config.yaml
time_shift_ms: 50
encoder_widths: [160, 320, 640, 1280]
decoder_activation: "swiglu"
decoder_connector: "mlp"
init: "kaiming_normal"
final_lr_fraction: 0.1
Rows from block 9 of the audio encoder of a small audio captioner, named by matrix and row number. Rows with one number belong to one channel. Each number is 200 + 40 x the weight over its row's rms, rounded and kept within 0 to 999. All counts start at 0.
After each channel's rows are labels from the 100 clips, of 14976, where the channel reaches its highest value: "responds to" is what is common among them; "lies over" is the class under the peak. Only what is clearly more common there than usual is listed. The data: synthesized solo parts of chorales (CocoChorales). In brackets: how many of the 100, against the usual share in percent.
# sq0: squeeze pointwise conv (encoder.blocks.9.sq.0.weight, 160x640x1x1), inputs 0-213
# e10: expand pointwise conv (encoder.blocks.9.e1.0.weight, 320x160x1x1, transposed), outputs 0-159
# e30: expand 3x3 conv (encoder.blocks.9.e3.0.weight, 320x160x3x3, transposed, each kernel summed), outputs 0-159

sq0.78,147,192,227,207,248,174,212,173,187,199,220,226,269,184,171,171,200,205,211,219,187,192,154,218,219,229,188,179,194,250,157,224,160,229,196,203,136,164,195,195,191,147,127,144,192,133,178,166,222,199,208,219,141,164,202,150,168,189,204,222,211,231,202,100,161,203,210,165,217,183,179,246,231,189,137,167,159,227,180,190,218,236,179,130,181,183,165,164,232,231,174,187,242,127,230,164,194,234,225,39,178,99,230,225,192,229,185,156,186,202,158,186,201,165,196,122,205,210,151,193,218,236,220,196,216,184,128,190,250,239,206,254,183,177,237,119,251,155,216,202,221,271,206,203,194,221,213,145,183,173,181,183,42,185,216,168,252,175,246,233,119,221,274,150,194,207,249,208,174,204,191,199,179,209,170,211,245,214,179,114,198,223,173,212,211,259,184,241,232,193,182,191,213,190,197,198,216,152,158,216,139,242,201,208,164,200,221,168,224,208,241,183,196,165
e10.78,225,194,240,207,172,194,168,146,111,226,145,125,151,107,232,258,160,196,213,162,222,193,125,173,240,219,239,181,194,187,222,203,219,199,223,166,180,195,166,249,245,211,240,200,245,206,185,271,212,238,266,246,196,234,177,232,210,178,214,170,166,226,221,197,175,142,128,135,190,273,62,213,183,244,166,192,245,168,219,215,232,236,161,226,222,208,79,213,201,200,246,158,203,135,140,212,178,182,216,215,212,172,182,212,170,228,237,222,64,221,141,182,178,180,129,201,136,225,172,207,186,204,197,249,232,173,180,238,174,189,179,219,254,181,146,194,172,203,220,171,152,181,191,231,146,161,193,169,174,252,207,249,193,200,203,107,219,157,154,213
e30.78,185,211,182,187,168,239,227,156,190,214,236,198,168,226,202,174,171,243,200,167,187,188,206,245,206,177,221,104,155,170,158,196,210,156,205,210,211,264,152,169,250,128,236,239,217,186,151,149,175,251,244,208,212,186,221,270,171,157,213,177,217,187,151,149,189,196,197,140,189,225,185,158,179,299,248,193,177,267,215,247,212,224,214,155,187,182,264,234,212,178,142,197,161,201,169,196,274,175,295,204,171,241,191,255,174,200,233,111,284,154,150,221,195,152,152,191,271,170,131,189,134,188,229,278,262,274,230,186,211,152,156,239,163,197,167,212,196,182,253,104,258,244,169,161,219,96,256,190,205,207,196,202,198,179,215,174,179,178,132,143
responds to: note D#5 (66 vs 9); note F4 (34 vs 9.2); note F5 (31 vs 8.2); clarinet (27 vs 9.2)
lies over: silence (61 vs 25.5)

sq0.69,201,124,187,158,154,260,181,146,185,188,114,242,159,214,197,195,219,205,235,193,191,190,210,190,229,178,188,199,181,214,189,209,206,157,207,195,122,231,215,146,205,218,238,159,163,180,177,225,177,183,160,257,201,267,174,159,205,180,199,176,161,217,202,185,209,145,191,204,117,198,286,155,231,202,166,192,220,196,146,199,199,188,189,180,190,243,200,211,164,149,190,197,134,231,200,177,178,154,155,203,162,183,209,221,253,247,181,144,251,171,172,161,163,169,155,215,213,201,203,190,183,173,195,216,167,232,179,166,217,180,205,107,181,218,223,193,137,220,60,173,136,151,212,216,292,185,180,203,234,189,138,219,235,170,248,175,207,215,136,178,233,200,155,176,227,181,196,232,226,190,208,193,186,220,208,158,148,206,201,208,214,159,186,230,173,223,176,226,161,172,197,244,198,213,202,164,134,148,198,175,205,174,190,199,120,200,177,191,174,170,202,161,182,295
e10.69,244,275,172,210,190,197,219,207,221,219,182,212,254,180,155,238,243,179,235,209,133,141,241,201,178,104,263,201,249,292,197,178,181,193,185,263,223,161,189,206,191,130,249,207,123,156,166,137,213,159,192,215,223,190,232,176,212,187,256,252,196,269,251,191,182,215,192,239,164,288,309,195,244,150,180,235,125,262,202,189,274,237,235,159,168,242,258,172,241,250,221,252,183,181,207,233,181,257,188,176,305,233,161,233,195,233,197,230,163,181,190,166,274,249,245,207,195,183,190,195,216,255,163,198,228,225,233,205,160,186,200,185,262,198,207,302,246,220,226,213,186,201,260,208,251,194,205,117,223,174,245,215,243,267,222,230,199,196,252,197
e30.69,213,150,191,141,163,149,189,222,166,198,209,211,233,247,180,238,212,237,174,197,220,181,272,269,246,164,247,142,223,173,237,234,259,176,222,182,178,151,266,221,223,216,214,223,190,280,166,131,253,169,225,190,204,158,256,156,264,157,202,187,198,263,186,150,317,220,205,211,296,227,224,169,189,186,225,304,236,237,229,222,225,196,270,242,198,161,186,214,208,243,228,278,182,227,187,265,257,160,238,293,201,217,211,152,180,169,201,230,159,269,159,170,252,174,176,202,277,277,216,114,187,252,201,219,293,179,275,234,199,175,234,219,198,109,227,197,229,207,173,243,143,181,186,216,201,165,180,226,208,157,226,227,257,234,207,169,282,185,211,220
responds to: note C#4 (59 vs 12.2); note C5 (41 vs 10.1)
lies over: silence (100 vs 25.5)

sq0.90,242,229,228,195,156,190,222,191,203,186,269,181,205,252,172,254,196,176,242,228,240,153,150,225,257,161,180,195,220,217,239,165,213,224,191,204,251,253,223,203,247,143,150,249,121,195,169,201,132,226,153,217,234,232,213,263,165,176,234,175,182,192,238,202,188,210,187,225,226,261,140,212,192,234,224,209,244,204,243,216,260,201,205,187,192,129,175,214,186,218,190,139,170,233,199,249,251,136,191,146,208,110,195,130,189,266,202,206,193,214,173,219,179,220,232,196,243,196,228,206,157,204,171,225,245,203,184,244,240,171,225,261,213,162,181,187,232,215,213,227,224,254,192,169,191,236,139,219,192,221,197,89,207,235,253,213,141,243,208,128,195,213,239,160,215,207,115,146,197,201,161,162,243,116,225,169,157,224,233,183,210,200,304,193,184,223,204,208,176,280,181,229,223,153,276,238,231,222,196,215,202,206,188,184,285,211,204,229,195,180,212,154,259,258
e10.90,205,254,141,206,192,211,103,199,151,150,240,234,208,151,174,175,185,237,190,185,82,258,136,222,187,222,233,188,81,179,210,233,174,158,146,190,210,197,157,212,225,170,166,198,229,257,249,195,202,199,156,194,219,203,189,219,232,173,164,225,180,209,172,197,172,176,150,159,150,121,182,167,165,195,204,154,252,223,197,213,166,182,209,186,107,183,216,208,130,260,170,199,220,246,241,195,211,200,234,305,212,189,176,218,157,213,183,121,173,185,215,187,205,181,132,175,235,186,177,215,182,214,188,209,206,172,229,193,249,244,158,187,216,167,193,174,240,193,66,173,258,220,201,156,172,158,260,242,213,132,157,236,189,243,246,138,201,114,184,200
e30.90,233,131,181,246,175,149,165,114,181,193,232,199,240,300,211,122,174,242,235,191,148,180,195,243,185,222,175,168,200,170,197,220,211,270,140,193,180,208,247,168,161,197,186,223,199,169,218,146,172,174,289,174,207,114,197,233,185,125,185,223,254,224,206,166,191,143,212,133,178,225,154,237,202,267,204,153,192,203,175,232,201,215,235,143,285,209,204,156,192,222,225,217,180,125,154,207,211,224,214,187,261,180,227,225,158,203,149,186,195,165,166,257,165,193,207,168,143,146,158,239,161,179,188,181,228,190,181,128,172,261,137,248,143,202,190,163,226,152,290,125,149,165,219,158,180,143,220,201,233,216,175,183,233,285,248,196,226,226,180,125
responds to: note A3 (71 vs 8.7); note B3 (39 vs 9.6); note G3 (38 vs 6.4); bassoon (29 vs 8.2)
lies over: A3 (55 vs 2.2)

sq0.124,184,166,233,158,227,199,159,204,160,195,223,131,156,165,164,203,183,209,199,175,208,216,174,178,143,172,193,148,223,175,213,153,202,152,186,166,182,205,180,205,171,147,198,238,207,158,196,175,250,155,261,150,251,194,221,264,112,186,232,195,205,220,228,224,169,158,197,222,215,242,179,230,200,248,213,242,211,143,188,165,175,163,169,101,216,190,154,163,199,177,189,270,222,170,179,221,210,212,248,187,255,235,274,168,173,203,212,200,175,144,257,230,104,194,188,155,164,168,131,192,219,197,190,168,116,195,168,142,226,161,165,164,158,117,214,175,195,113,136,140,144,218,148,184,186,250,217,178,218,160,124,200,216,195,196,213,231,245,240,203,219,87,224,204,235,185,191,221,228,163,251,201,145,175,166,173,179,207,177,193,213,157,224,225,159,192,177,145,196,195,235,176,188,214,189,250,138,232,225,208,154,272,205,183,165,213,215,218,180,216,121,176,190,258
e10.124,236,228,194,179,186,175,243,170,213,199,270,84,210,189,276,196,113,142,223,215,141,305,185,124,213,272,162,201,206,120,194,151,198,81,193,224,269,176,210,206,179,226,95,174,231,193,198,235,275,231,162,250,187,213,221,179,220,215,275,215,219,241,178,286,236,251,248,200,150,154,126,240,206,254,192,193,148,201,159,244,233,160,188,187,192,281,200,203,240,208,258,267,223,204,186,250,204,109,246,248,159,192,128,184,227,187,220,155,269,161,202,135,157,215,191,244,162,186,206,232,214,204,263,206,217,176,205,218,189,215,255,180,182,146,187,195,174,168,210,186,175,166,252,178,195,195,237,244,195,186,196,240,187,237,199,205,265,249,175,144
e30.124,141,153,251,204,184,221,197,124,244,206,177,196,241,221,162,212,190,227,254,220,161,226,203,199,215,261,249,149,223,197,210,193,155,193,213,211,263,120,246,128,158,203,138,198,275,198,212,199,234,153,232,168,169,196,264,271,169,250,139,235,112,188,219,231,127,134,190,221,156,243,226,214,217,203,199,177,250,189,213,184,190,225,175,208,179,245,212,264,234,215,156,271,163,145,218,168,236,179,168,211,162,243,177,245,270,186,236,256,203,261,147,197,215,239,179,234,187,212,252,246,227,159,209,239,204,180,249,243,174,227,232,185,218,215,190,216,216,291,240,121,249,242,172,186,182,169,184,164,180,197,224,230,175,257,189,229,155,231,189,179
responds to: note C#4 (80 vs 12.2); note D#4 (34 vs 11.4); note B3 (28 vs 9.6)
lies over: silence (78 vs 25.5)

sq0.119,188,224,190,255,212,190,221,247,186,161,248,214,164,182,178,202,141,141,259,198,186,147,169,199,180,260,194,198,221,205,177,194,182,180,170,200,209,227,188,232,173,232,201,158,226,228,185,189,259,209,168,182,191,327,184,188,220,240,243,195,133,211,196,135,204,270,184,122,166,152,220,210,201,189,211,154,218,197,226,212,211,178,198,153,136,131,209,200,209,196,197,80,173,204,191,243,195,267,207,146,164,200,90,200,256,259,176,166,222,221,188,205,250,175,200,221,235,163,213,185,124,165,104,197,219,194,184,176,230,231,207,222,147,224,143,224,235,175,207,184,194,230,185,224,206,205,174,196,183,207,226,82,137,200,169,212,128,163,134,152,250,192,247,262,178,191,109,149,223,234,173,204,149,88,215,97,161,151,169,206,166,176,248,150,231,190,185,192,162,208,254,176,177,177,162,203,201,181,179,192,197,178,191,117,235,173,177,186,186,120,212,192,276,214
e10.119,195,211,155,199,102,275,198,166,182,170,232,195,193,242,202,256,230,229,240,225,235,232,272,178,215,218,173,199,192,206,144,202,154,215,155,158,105,289,190,233,214,189,172,241,165,229,171,173,172,206,207,261,156,228,232,169,225,201,219,154,201,193,160,172,222,233,222,174,204,237,173,225,138,206,202,157,252,229,211,198,216,168,239,200,232,142,155,185,129,221,192,192,190,183,143,135,201,249,232,171,173,229,172,249,191,184,196,99,118,224,228,188,261,265,217,279,264,228,235,196,131,147,175,308,168,152,213,180,254,226,207,251,203,209,155,256,203,129,213,219,253,207,225,192,260,202,275,193,168,192,45,198,183,208,97,193,194,229,132,151
e30.119,206,167,158,169,106,267,139,259,196,250,187,163,160,275,188,156,160,250,191,180,168,289,215,222,186,168,219,212,196,277,108,205,226,240,184,214,181,251,267,229,238,229,264,277,236,271,140,263,266,178,185,197,191,217,211,199,266,191,221,137,225,187,253,195,184,285,176,178,240,200,271,186,232,202,200,240,197,234,298,188,151,210,135,196,204,229,181,196,258,231,218,208,232,177,161,198,180,180,242,112,168,166,168,188,159,203,126,207,213,213,168,155,236,238,196,151,296,237,128,188,140,215,206,137,173,204,216,165,259,189,177,194,230,130,163,229,167,215,209,174,173,238,205,131,227,121,185,226,225,205,209,257,251,189,180,154,165,203,225,190
responds to: note D#5 (58 vs 9); note C5 (41 vs 10.1); note C#5 (40 vs 9.8); trumpet (36 vs 8.2)
lies over: silence (100 vs 25.5)

sq0.110,189,232,128,222,145,214,197,193,234,200,176,225,237,177,209,156,230,174,169,228,207,166,196,245,249,180,179,222,172,180,202,227,167,223,177,234,215,170,200,127,247,184,186,151,194,162,199,201,190,205,210,211,208,223,218,217,159,181,164,158,237,123,92,141,205,247,203,175,171,137,197,126,224,219,141,196,260,213,212,150,204,204,243,246,246,188,201,203,187,275,193,180,213,228,174,164,183,212,202,135,144,121,153,190,201,154,120,218,198,183,132,226,154,116,265,208,214,107,219,235,207,99,224,169,204,161,239,183,164,224,222,167,268,239,185,149,217,195,229,237,111,123,201,216,180,165,200,232,222,190,166,229,76,233,169,177,242,140,219,199,148,170,198,182,220,203,273,173,205,217,119,196,157,213,203,190,208,109,186,184,125,201,150,207,152,178,296,209,157,222,231,238,139,135,174,178,228,165,215,210,228,124,171,172,161,240,126,224,148,180,163,168,190,221
e10.110,244,235,223,245,266,248,245,212,188,178,222,136,231,242,188,228,236,230,224,223,182,162,210,259,220,218,219,77,204,230,230,230,135,221,202,224,236,187,151,239,216,144,219,210,147,240,146,251,200,193,190,220,143,243,234,237,212,154,152,204,80,213,253,194,132,139,246,255,181,227,208,176,178,190,164,238,253,166,248,151,204,185,165,231,138,164,232,193,235,83,242,185,218,133,184,243,213,216,178,166,235,240,212,148,221,237,173,213,95,204,136,121,194,204,172,205,184,177,215,174,159,152,199,182,167,221,158,188,164,192,138,174,215,204,234,246,254,231,243,241,167,243,242,169,230,168,175,125,168,174,195,231,231,229,63,163,178,198,184,235
e30.110,152,231,230,142,213,204,207,237,234,235,251,239,198,215,152,218,199,273,162,245,210,154,146,228,217,151,247,204,214,169,224,221,166,202,244,142,158,216,203,203,208,115,254,241,213,266,155,251,218,196,214,165,199,176,285,151,196,180,168,199,137,173,192,145,160,177,160,174,204,186,198,250,193,188,158,133,174,180,179,157,163,183,273,197,211,237,170,140,247,183,235,212,132,173,230,206,174,179,229,232,234,99,119,129,272,258,229,267,211,227,167,157,195,179,202,140,261,180,236,236,101,208,174,255,216,193,248,255,150,166,161,231,185,162,145,233,246,227,190,189,245,135,251,233,231,202,209,221,163,168,145,238,233,272,191,188,250,198,167,92
responds to: note A3 (64 vs 8.7); note D3 (63 vs 2.3); bassoon (46 vs 8.2); note G3 (33 vs 6.4)
lies over: D3 (44 vs 0.7); E3 (30 vs 0.7)

sq0.64,205,238,193,143,233,194,215,230,210,191,148,147,173,258,252,227,230,148,209,230,161,183,209,206,225,156,181,198,180,238,230,186,208,215,174,207,245,205,179,215,249,233,203,183,212,197,227,201,177,190,211,224,215,273,144,203,251,190,326,150,230,178,226,207,227,193,203,208,240,192,170,201,199,147,232,190,207,172,255,173,212,212,192,199,187,200,233,174,197,212,197,216,185,216,191,192,149,164,183,192,210,218,236,189,111,223,275,211,201,256,232,231,162,213,153,198,161,184,172,179,215,182,193,217,303,164,204,204,162,162,125,197,181,209,209,249,259,246,163,201,171,189,173,173,206,238,196,189,143,228,244,241,258,178,193,255,210,248,228,236,209,239,184,139,194,155,209,209,149,206,241,196,219,186,173,166,221,182,200,91,214,174,203,198,229,151,161,145,181,183,246,115,233,172,214,182,234,226,203,251,206,183,129,217,250,251,184,208,197,184,206,164,287,252
e10.64,114,210,216,204,229,231,212,139,202,152,76,274,170,193,198,194,204,201,194,262,173,147,120,204,107,230,227,216,211,311,213,176,222,192,250,201,235,225,206,138,180,237,237,223,226,213,238,226,200,182,160,154,161,233,157,211,213,202,198,187,174,121,229,220,208,125,152,180,144,282,206,223,198,170,210,135,148,182,194,271,219,216,220,179,195,181,201,212,213,271,239,209,182,160,313,234,286,143,224,229,146,154,190,202,226,253,215,166,167,262,220,248,193,117,259,136,196,219,233,221,208,237,152,207,179,195,170,165,196,163,259,142,175,244,194,187,200,201,246,150,162,213,148,237,136,119,199,153,291,144,241,190,197,145,274,259,168,180,224,182
e30.64,247,236,240,224,185,174,220,189,188,151,163,195,132,140,192,222,170,174,152,82,154,190,221,213,153,188,146,136,216,234,195,110,140,184,134,208,152,210,169,198,205,253,205,245,165,234,283,162,216,214,222,226,198,197,121,180,217,177,143,233,169,213,144,225,215,147,270,181,179,212,130,217,208,195,253,216,175,229,219,152,191,232,166,161,132,228,199,163,157,139,197,192,226,221,170,186,135,217,201,119,209,204,169,200,189,109,213,211,135,213,201,211,214,150,138,120,99,221,134,220,208,171,245,162,189,116,208,210,248,225,229,179,267,212,185,160,242,120,219,201,169,267,191,269,231,197,205,140,257,235,167,197,194,152,197,181,139,255,251,256
responds to: note A3 (67 vs 8.7); note G3 (46 vs 6.4); note D4 (31 vs 12.5); note D3 (28 vs 2.3)
lies over: A3 (40 vs 2.2)

sq0.65,200,192,192,238,219,205,198,240,205,156,214,231,160,147,165,195,217,186,174,178,153,201,165,146,216,208,170,152,193,205,171,230,154,147,285,151,222,202,149,182,122,225,194,161,226,234,179,198,194,199,190,157,179,175,194,174,185,226,305,201,165,204,201,216,148,161,208,200,237,198,209,234,172,208,270,200,222,230,113,187,141,266,177,142,171,178,171,224,148,189,214,188,277,181,194,151,242,211,211,211,199,163,166,169,239,153,278,235,169,137,204,138,220,150,121,197,188,212,194,200,194,200,234,247,81,198,211,185,239,161,198,160,186,153,223,243,131,170,244,145,187,214,201,212,177,221,226,187,218,233,201,253,223,238,139,154,232,213,204,239,204,155,160,204,221,139,243,195,157,215,203,169,180,244,192,197,249,212,223,180,208,212,220,205,203,179,196,178,161,210,267,220,177,242,138,242,178,211,145,234,162,180,201,197,196,240,188,201,207,185,131,202,230,204
e10.65,162,169,228,176,208,247,164,219,224,233,229,147,233,161,202,171,220,241,185,192,259,200,263,292,223,208,166,226,211,181,207,204,173,231,148,216,214,159,220,271,133,215,199,187,251,200,114,200,184,219,150,248,168,209,205,200,206,197,166,165,211,180,211,209,227,216,209,160,146,103,234,101,222,120,167,210,183,173,178,174,233,158,191,211,230,192,163,140,179,262,253,244,189,251,161,214,188,260,117,172,181,190,182,178,151,171,196,209,198,188,215,235,132,199,231,167,217,157,231,158,194,212,142,246,182,137,187,193,151,208,163,215,225,132,206,185,206,242,205,214,190,249,224,214,266,230,175,182,170,144,183,150,192,248,248,196,249,257,215,235
e30.65,207,228,243,147,257,170,211,110,224,157,191,180,223,188,219,171,218,217,154,168,186,240,237,220,172,174,234,92,173,175,221,183,159,227,185,167,170,171,215,118,170,187,201,224,191,202,191,284,194,265,148,112,152,231,206,147,207,204,173,134,240,197,211,145,180,209,136,225,122,218,208,227,193,113,204,175,251,234,151,154,191,247,235,143,308,162,189,207,198,239,184,144,160,182,178,217,205,222,240,227,141,208,232,195,172,157,239,174,256,221,164,224,271,216,136,239,183,183,224,226,106,186,138,170,136,186,152,191,220,234,206,147,198,262,224,168,254,256,201,269,211,183,161,189,178,237,189,204,139,174,228,246,162,215,268,206,162,178,141,175
responds to: note F#5 (49 vs 7.4); note D5 (41 vs 8.3); note E5 (35 vs 7.8); violin (32 vs 13.7)
lies over: D5 (31 vs 2.6); F#5 (26 vs 2.3)

sq0.54,166,205,193,145,216,161,169,261,189,217,211,180,86,174,174,210,152,197,187,172,207,144,180,198,132,224,235,158,205,182,210,113,166,106,128,200,226,227,149,213,168,192,183,220,171,232,169,211,198,237,226,180,197,233,131,180,236,179,185,230,217,197,191,176,243,198,192,186,251,164,176,195,128,205,236,156,189,211,209,215,175,139,203,212,221,184,245,233,175,112,212,127,201,223,203,179,196,177,145,174,189,171,230,141,228,253,221,222,212,216,127,155,254,180,156,215,239,162,233,215,202,181,172,277,218,159,161,225,232,115,197,201,204,272,259,210,207,179,167,134,205,205,177,178,232,213,241,202,164,247,230,89,266,195,156,217,159,195,204,168,204,181,146,235,190,207,156,150,185,191,187,153,174,152,218,186,130,167,209,202,203,210,258,113,284,190,220,182,182,209,203,179,197,143,179,210,202,213,233,192,211,197,126,187,186,138,178,232,203,170,206,242,176,207
e10.54,231,245,134,160,192,232,215,164,225,129,239,241,253,162,219,142,217,232,152,248,272,217,197,186,267,229,149,243,187,206,126,164,175,175,127,154,138,237,224,158,131,262,184,283,188,163,187,159,205,201,249,210,188,210,158,183,184,213,126,117,184,298,187,152,233,267,185,211,226,210,168,237,154,114,185,261,252,202,194,232,182,199,234,206,173,219,214,218,163,211,183,214,151,209,173,179,196,261,217,167,229,161,195,178,245,252,167,155,206,151,259,194,220,222,159,129,271,189,207,226,158,278,213,178,237,192,169,191,261,147,152,191,157,178,126,271,198,169,157,233,210,203,233,199,252,168,262,176,151,166,167,216,108,217,201,144,169,251,156,227
e30.54,250,207,204,249,146,204,200,245,182,149,193,169,184,225,218,141,196,282,165,199,234,224,275,180,211,130,203,212,187,180,130,188,170,147,174,220,231,190,279,200,227,209,214,219,241,222,220,204,191,148,196,246,279,182,189,212,187,245,262,157,207,179,228,180,243,267,212,181,228,202,218,269,171,242,182,223,182,266,244,163,222,211,131,215,196,149,219,160,281,258,214,167,223,130,165,228,221,303,208,112,152,169,137,197,146,160,177,263,274,244,165,150,203,173,196,146,146,145,200,114,189,130,206,102,265,220,203,199,208,210,220,198,194,180,200,230,171,225,189,211,188,200,212,170,302,152,146,175,246,200,197,221,233,200,271,91,201,168,240,241
responds to: note D#5 (55 vs 9); trumpet (30 vs 8.2); note F5 (27 vs 8.2)
lies over: D#5 (31 vs 2.8)

sq0.135,172,155,141,216,212,208,197,195,225,137,241,251,204,191,210,152,173,168,140,171,228,182,249,97,138,289,159,159,242,203,195,209,187,225,268,195,167,172,228,217,214,213,214,108,226,216,214,246,194,194,162,151,202,121,235,98,199,196,209,123,141,227,185,154,196,153,172,188,148,223,167,221,232,261,164,215,222,203,220,174,225,233,204,180,156,249,195,192,216,209,135,192,275,197,181,183,198,175,177,200,191,224,178,234,245,182,223,127,208,206,189,146,258,225,146,197,155,220,213,219,248,222,133,133,216,234,224,174,194,217,239,182,164,198,137,220,176,191,242,194,149,228,176,217,169,205,165,179,209,180,150,205,204,193,215,168,212,132,106,208,209,201,199,165,268,128,244,206,205,252,193,195,165,202,199,167,255,190,208,239,156,234,211,249,186,196,174,269,185,185,193,231,197,239,182,234,146,195,138,187,201,216,178,244,222,114,207,168,202,214,223,178,213,196
e10.135,233,204,146,156,235,239,219,165,236,242,185,207,159,145,176,227,199,202,156,209,153,140,202,188,201,175,200,228,218,158,171,190,216,241,239,170,205,258,123,214,226,179,240,260,170,215,201,144,211,265,129,156,179,170,226,243,239,134,254,264,268,167,206,273,196,172,210,191,159,212,190,195,213,169,181,224,219,192,204,173,295,78,227,171,267,140,181,139,209,169,192,186,219,139,171,205,159,74,129,94,225,217,217,177,194,154,192,190,217,220,206,183,164,256,232,174,186,220,97,243,217,134,132,199,276,157,177,204,177,227,115,167,174,205,193,189,175,167,212,190,123,218,221,176,181,170,235,205,199,221,203,164,159,141,216,234,153,242,163,143
e30.135,218,172,167,146,311,177,220,142,195,177,215,229,201,177,207,108,137,206,194,226,148,180,242,114,208,222,198,184,176,214,194,228,214,149,174,261,206,211,218,254,176,123,144,299,153,167,193,172,130,153,213,236,138,188,154,236,187,175,227,205,203,126,129,280,223,167,199,168,124,241,196,170,253,163,279,308,226,184,155,243,165,175,237,162,127,250,215,231,157,206,198,165,179,119,226,242,190,186,205,260,180,156,180,206,192,245,275,200,189,183,156,210,210,172,292,184,131,135,237,235,242,163,163,267,161,163,306,94,191,215,151,128,209,185,223,199,245,294,254,168,205,214,185,196,161,187,227,183,193,213,151,200,194,164,128,197,204,217,170,137
responds to: note F#5 (86 vs 7.4); note E5 (58 vs 7.8); trumpet (41 vs 8.2); instrument: violin (39 vs 13.7)
lies over: silence (62 vs 25.5)

sq0.141,127,197,228,125,178,199,205,208,206,241,109,208,173,112,181,222,192,238,203,185,207,229,191,180,153,219,126,191,228,148,179,187,204,145,175,236,197,204,145,184,141,249,210,170,208,243,208,232,165,196,170,169,187,187,209,208,181,233,145,187,176,162,143,152,198,201,166,183,201,232,244,184,168,195,182,178,173,252,171,204,269,131,236,221,214,173,200,225,188,163,205,174,180,201,167,114,178,133,160,168,191,144,155,219,234,219,165,188,171,182,165,217,175,209,198,187,236,167,207,203,221,137,229,210,153,183,201,219,237,147,192,151,241,253,215,216,154,233,144,162,194,198,261,242,169,197,160,217,197,190,210,215,151,182,229,143,230,81,231,239,214,258,191,238,130,190,221,152,249,214,135,178,150,175,197,180,233,183,205,230,198,175,176,215,191,202,253,257,249,226,190,184,162,138,171,163,205,160,205,208,236,225,196,200,163,262,157,239,180,192,218,170,157,183
e10.141,140,189,239,222,196,185,133,145,163,205,204,200,214,163,212,213,240,121,190,219,219,187,172,218,193,197,92,202,227,87,122,137,126,240,165,164,196,128,168,185,187,204,238,213,241,147,260,143,156,189,206,200,257,190,247,192,196,130,201,198,169,187,210,189,233,219,218,232,240,244,229,236,226,149,233,220,181,233,139,167,201,231,215,189,231,194,216,209,171,247,182,122,163,220,210,145,236,193,215,104,194,275,234,173,152,251,209,215,130,197,225,206,137,244,236,191,171,184,168,208,177,127,219,224,175,198,167,263,218,159,200,202,222,156,224,225,244,281,236,230,187,137,106,170,220,254,238,135,210,143,239,237,243,276,128,253,170,277,213,181
e30.141,195,270,170,259,188,206,220,169,232,197,280,261,61,207,201,130,259,194,248,120,277,194,139,177,166,151,226,148,169,156,170,185,172,199,142,207,292,172,221,168,149,114,202,187,222,226,209,200,229,181,236,153,250,174,231,217,163,192,297,184,209,203,182,230,207,122,170,209,241,225,180,214,199,287,179,174,187,243,212,295,210,250,134,197,218,161,162,182,117,165,212,197,191,168,178,197,197,172,240,161,211,213,238,145,196,162,219,144,239,201,196,221,250,216,127,177,188,193,205,218,155,197,269,186,222,234,198,191,200,194,173,225,159,232,167,267,212,189,165,210,168,222,168,144,238,179,242,202,253,159,196,217,206,221,299,135,267,179,183,225
responds to: note A3 (77 vs 8.7); note G3 (41 vs 6.4); bassoon (35 vs 8.2); cello (32 vs 9.9)
lies over: A3 (68 vs 2.2)

sq0.120,237,215,204,151,103,144,183,239,194,183,258,175,182,197,121,186,176,189,154,204,184,249,164,163,185,168,188,223,142,234,203,261,153,216,181,250,249,229,166,258,218,199,200,228,129,229,175,125,133,232,204,231,226,184,200,214,145,241,226,201,239,190,186,199,205,230,187,213,216,258,179,133,180,236,173,216,204,217,193,230,250,243,185,175,226,139,198,213,154,210,208,183,191,219,229,209,151,223,135,176,173,152,230,188,201,138,172,262,165,228,232,202,164,248,167,169,212,145,190,189,181,190,160,204,208,124,163,205,198,143,199,169,181,109,164,237,180,236,201,213,74,133,168,187,199,189,187,227,183,187,142,84,193,247,205,255,145,232,173,167,183,147,208,197,145,169,117,160,206,157,195,159,210,179,135,202,182,190,214,258,193,213,201,189,110,233,191,174,209,225,155,196,162,174,184,208,235,197,246,219,234,145,192,190,169,211,222,194,203,171,171,196,198,216
e10.120,215,172,179,248,183,224,248,192,221,137,151,142,200,257,218,191,210,233,167,215,149,236,204,189,208,182,215,192,122,186,195,182,172,215,191,196,145,167,201,167,235,201,282,192,147,198,175,179,283,160,235,232,225,204,167,172,236,261,153,220,197,170,177,188,177,188,248,149,207,206,195,160,184,210,174,281,292,189,252,141,261,187,248,210,227,178,200,196,158,260,190,96,209,213,200,152,148,165,193,241,225,213,186,229,130,203,198,244,202,140,181,195,157,188,79,185,213,159,281,150,235,258,152,163,190,231,211,188,217,242,251,209,130,207,256,205,189,129,124,211,204,199,242,201,257,223,228,140,199,118,188,221,292,200,228,166,165,234,133,192
e30.120,173,191,147,157,220,192,152,120,178,243,246,205,207,208,217,98,247,235,214,233,159,230,188,220,149,196,225,121,202,215,138,180,272,281,230,212,180,233,209,142,186,230,214,295,297,271,175,222,255,167,221,182,313,136,247,186,177,157,264,194,167,207,278,155,182,202,211,184,140,170,161,194,192,243,200,223,279,166,237,252,228,216,252,197,143,192,280,124,244,200,219,246,220,179,217,214,177,170,227,221,256,230,198,161,206,217,160,220,149,135,190,195,200,177,228,179,219,199,237,150,106,133,133,225,214,157,282,167,153,255,224,183,205,187,232,186,216,187,219,190,216,156,145,124,218,150,229,187,222,204,138,198,136,244,234,186,276,250,228,227
responds to: note A3 (46 vs 8.7); note D#3 (44 vs 2.3); bassoon (39 vs 8.2); note G#3 (38 vs 8.2)
lies over: D#3 (39 vs 0.7); A3 (28 vs 2.2)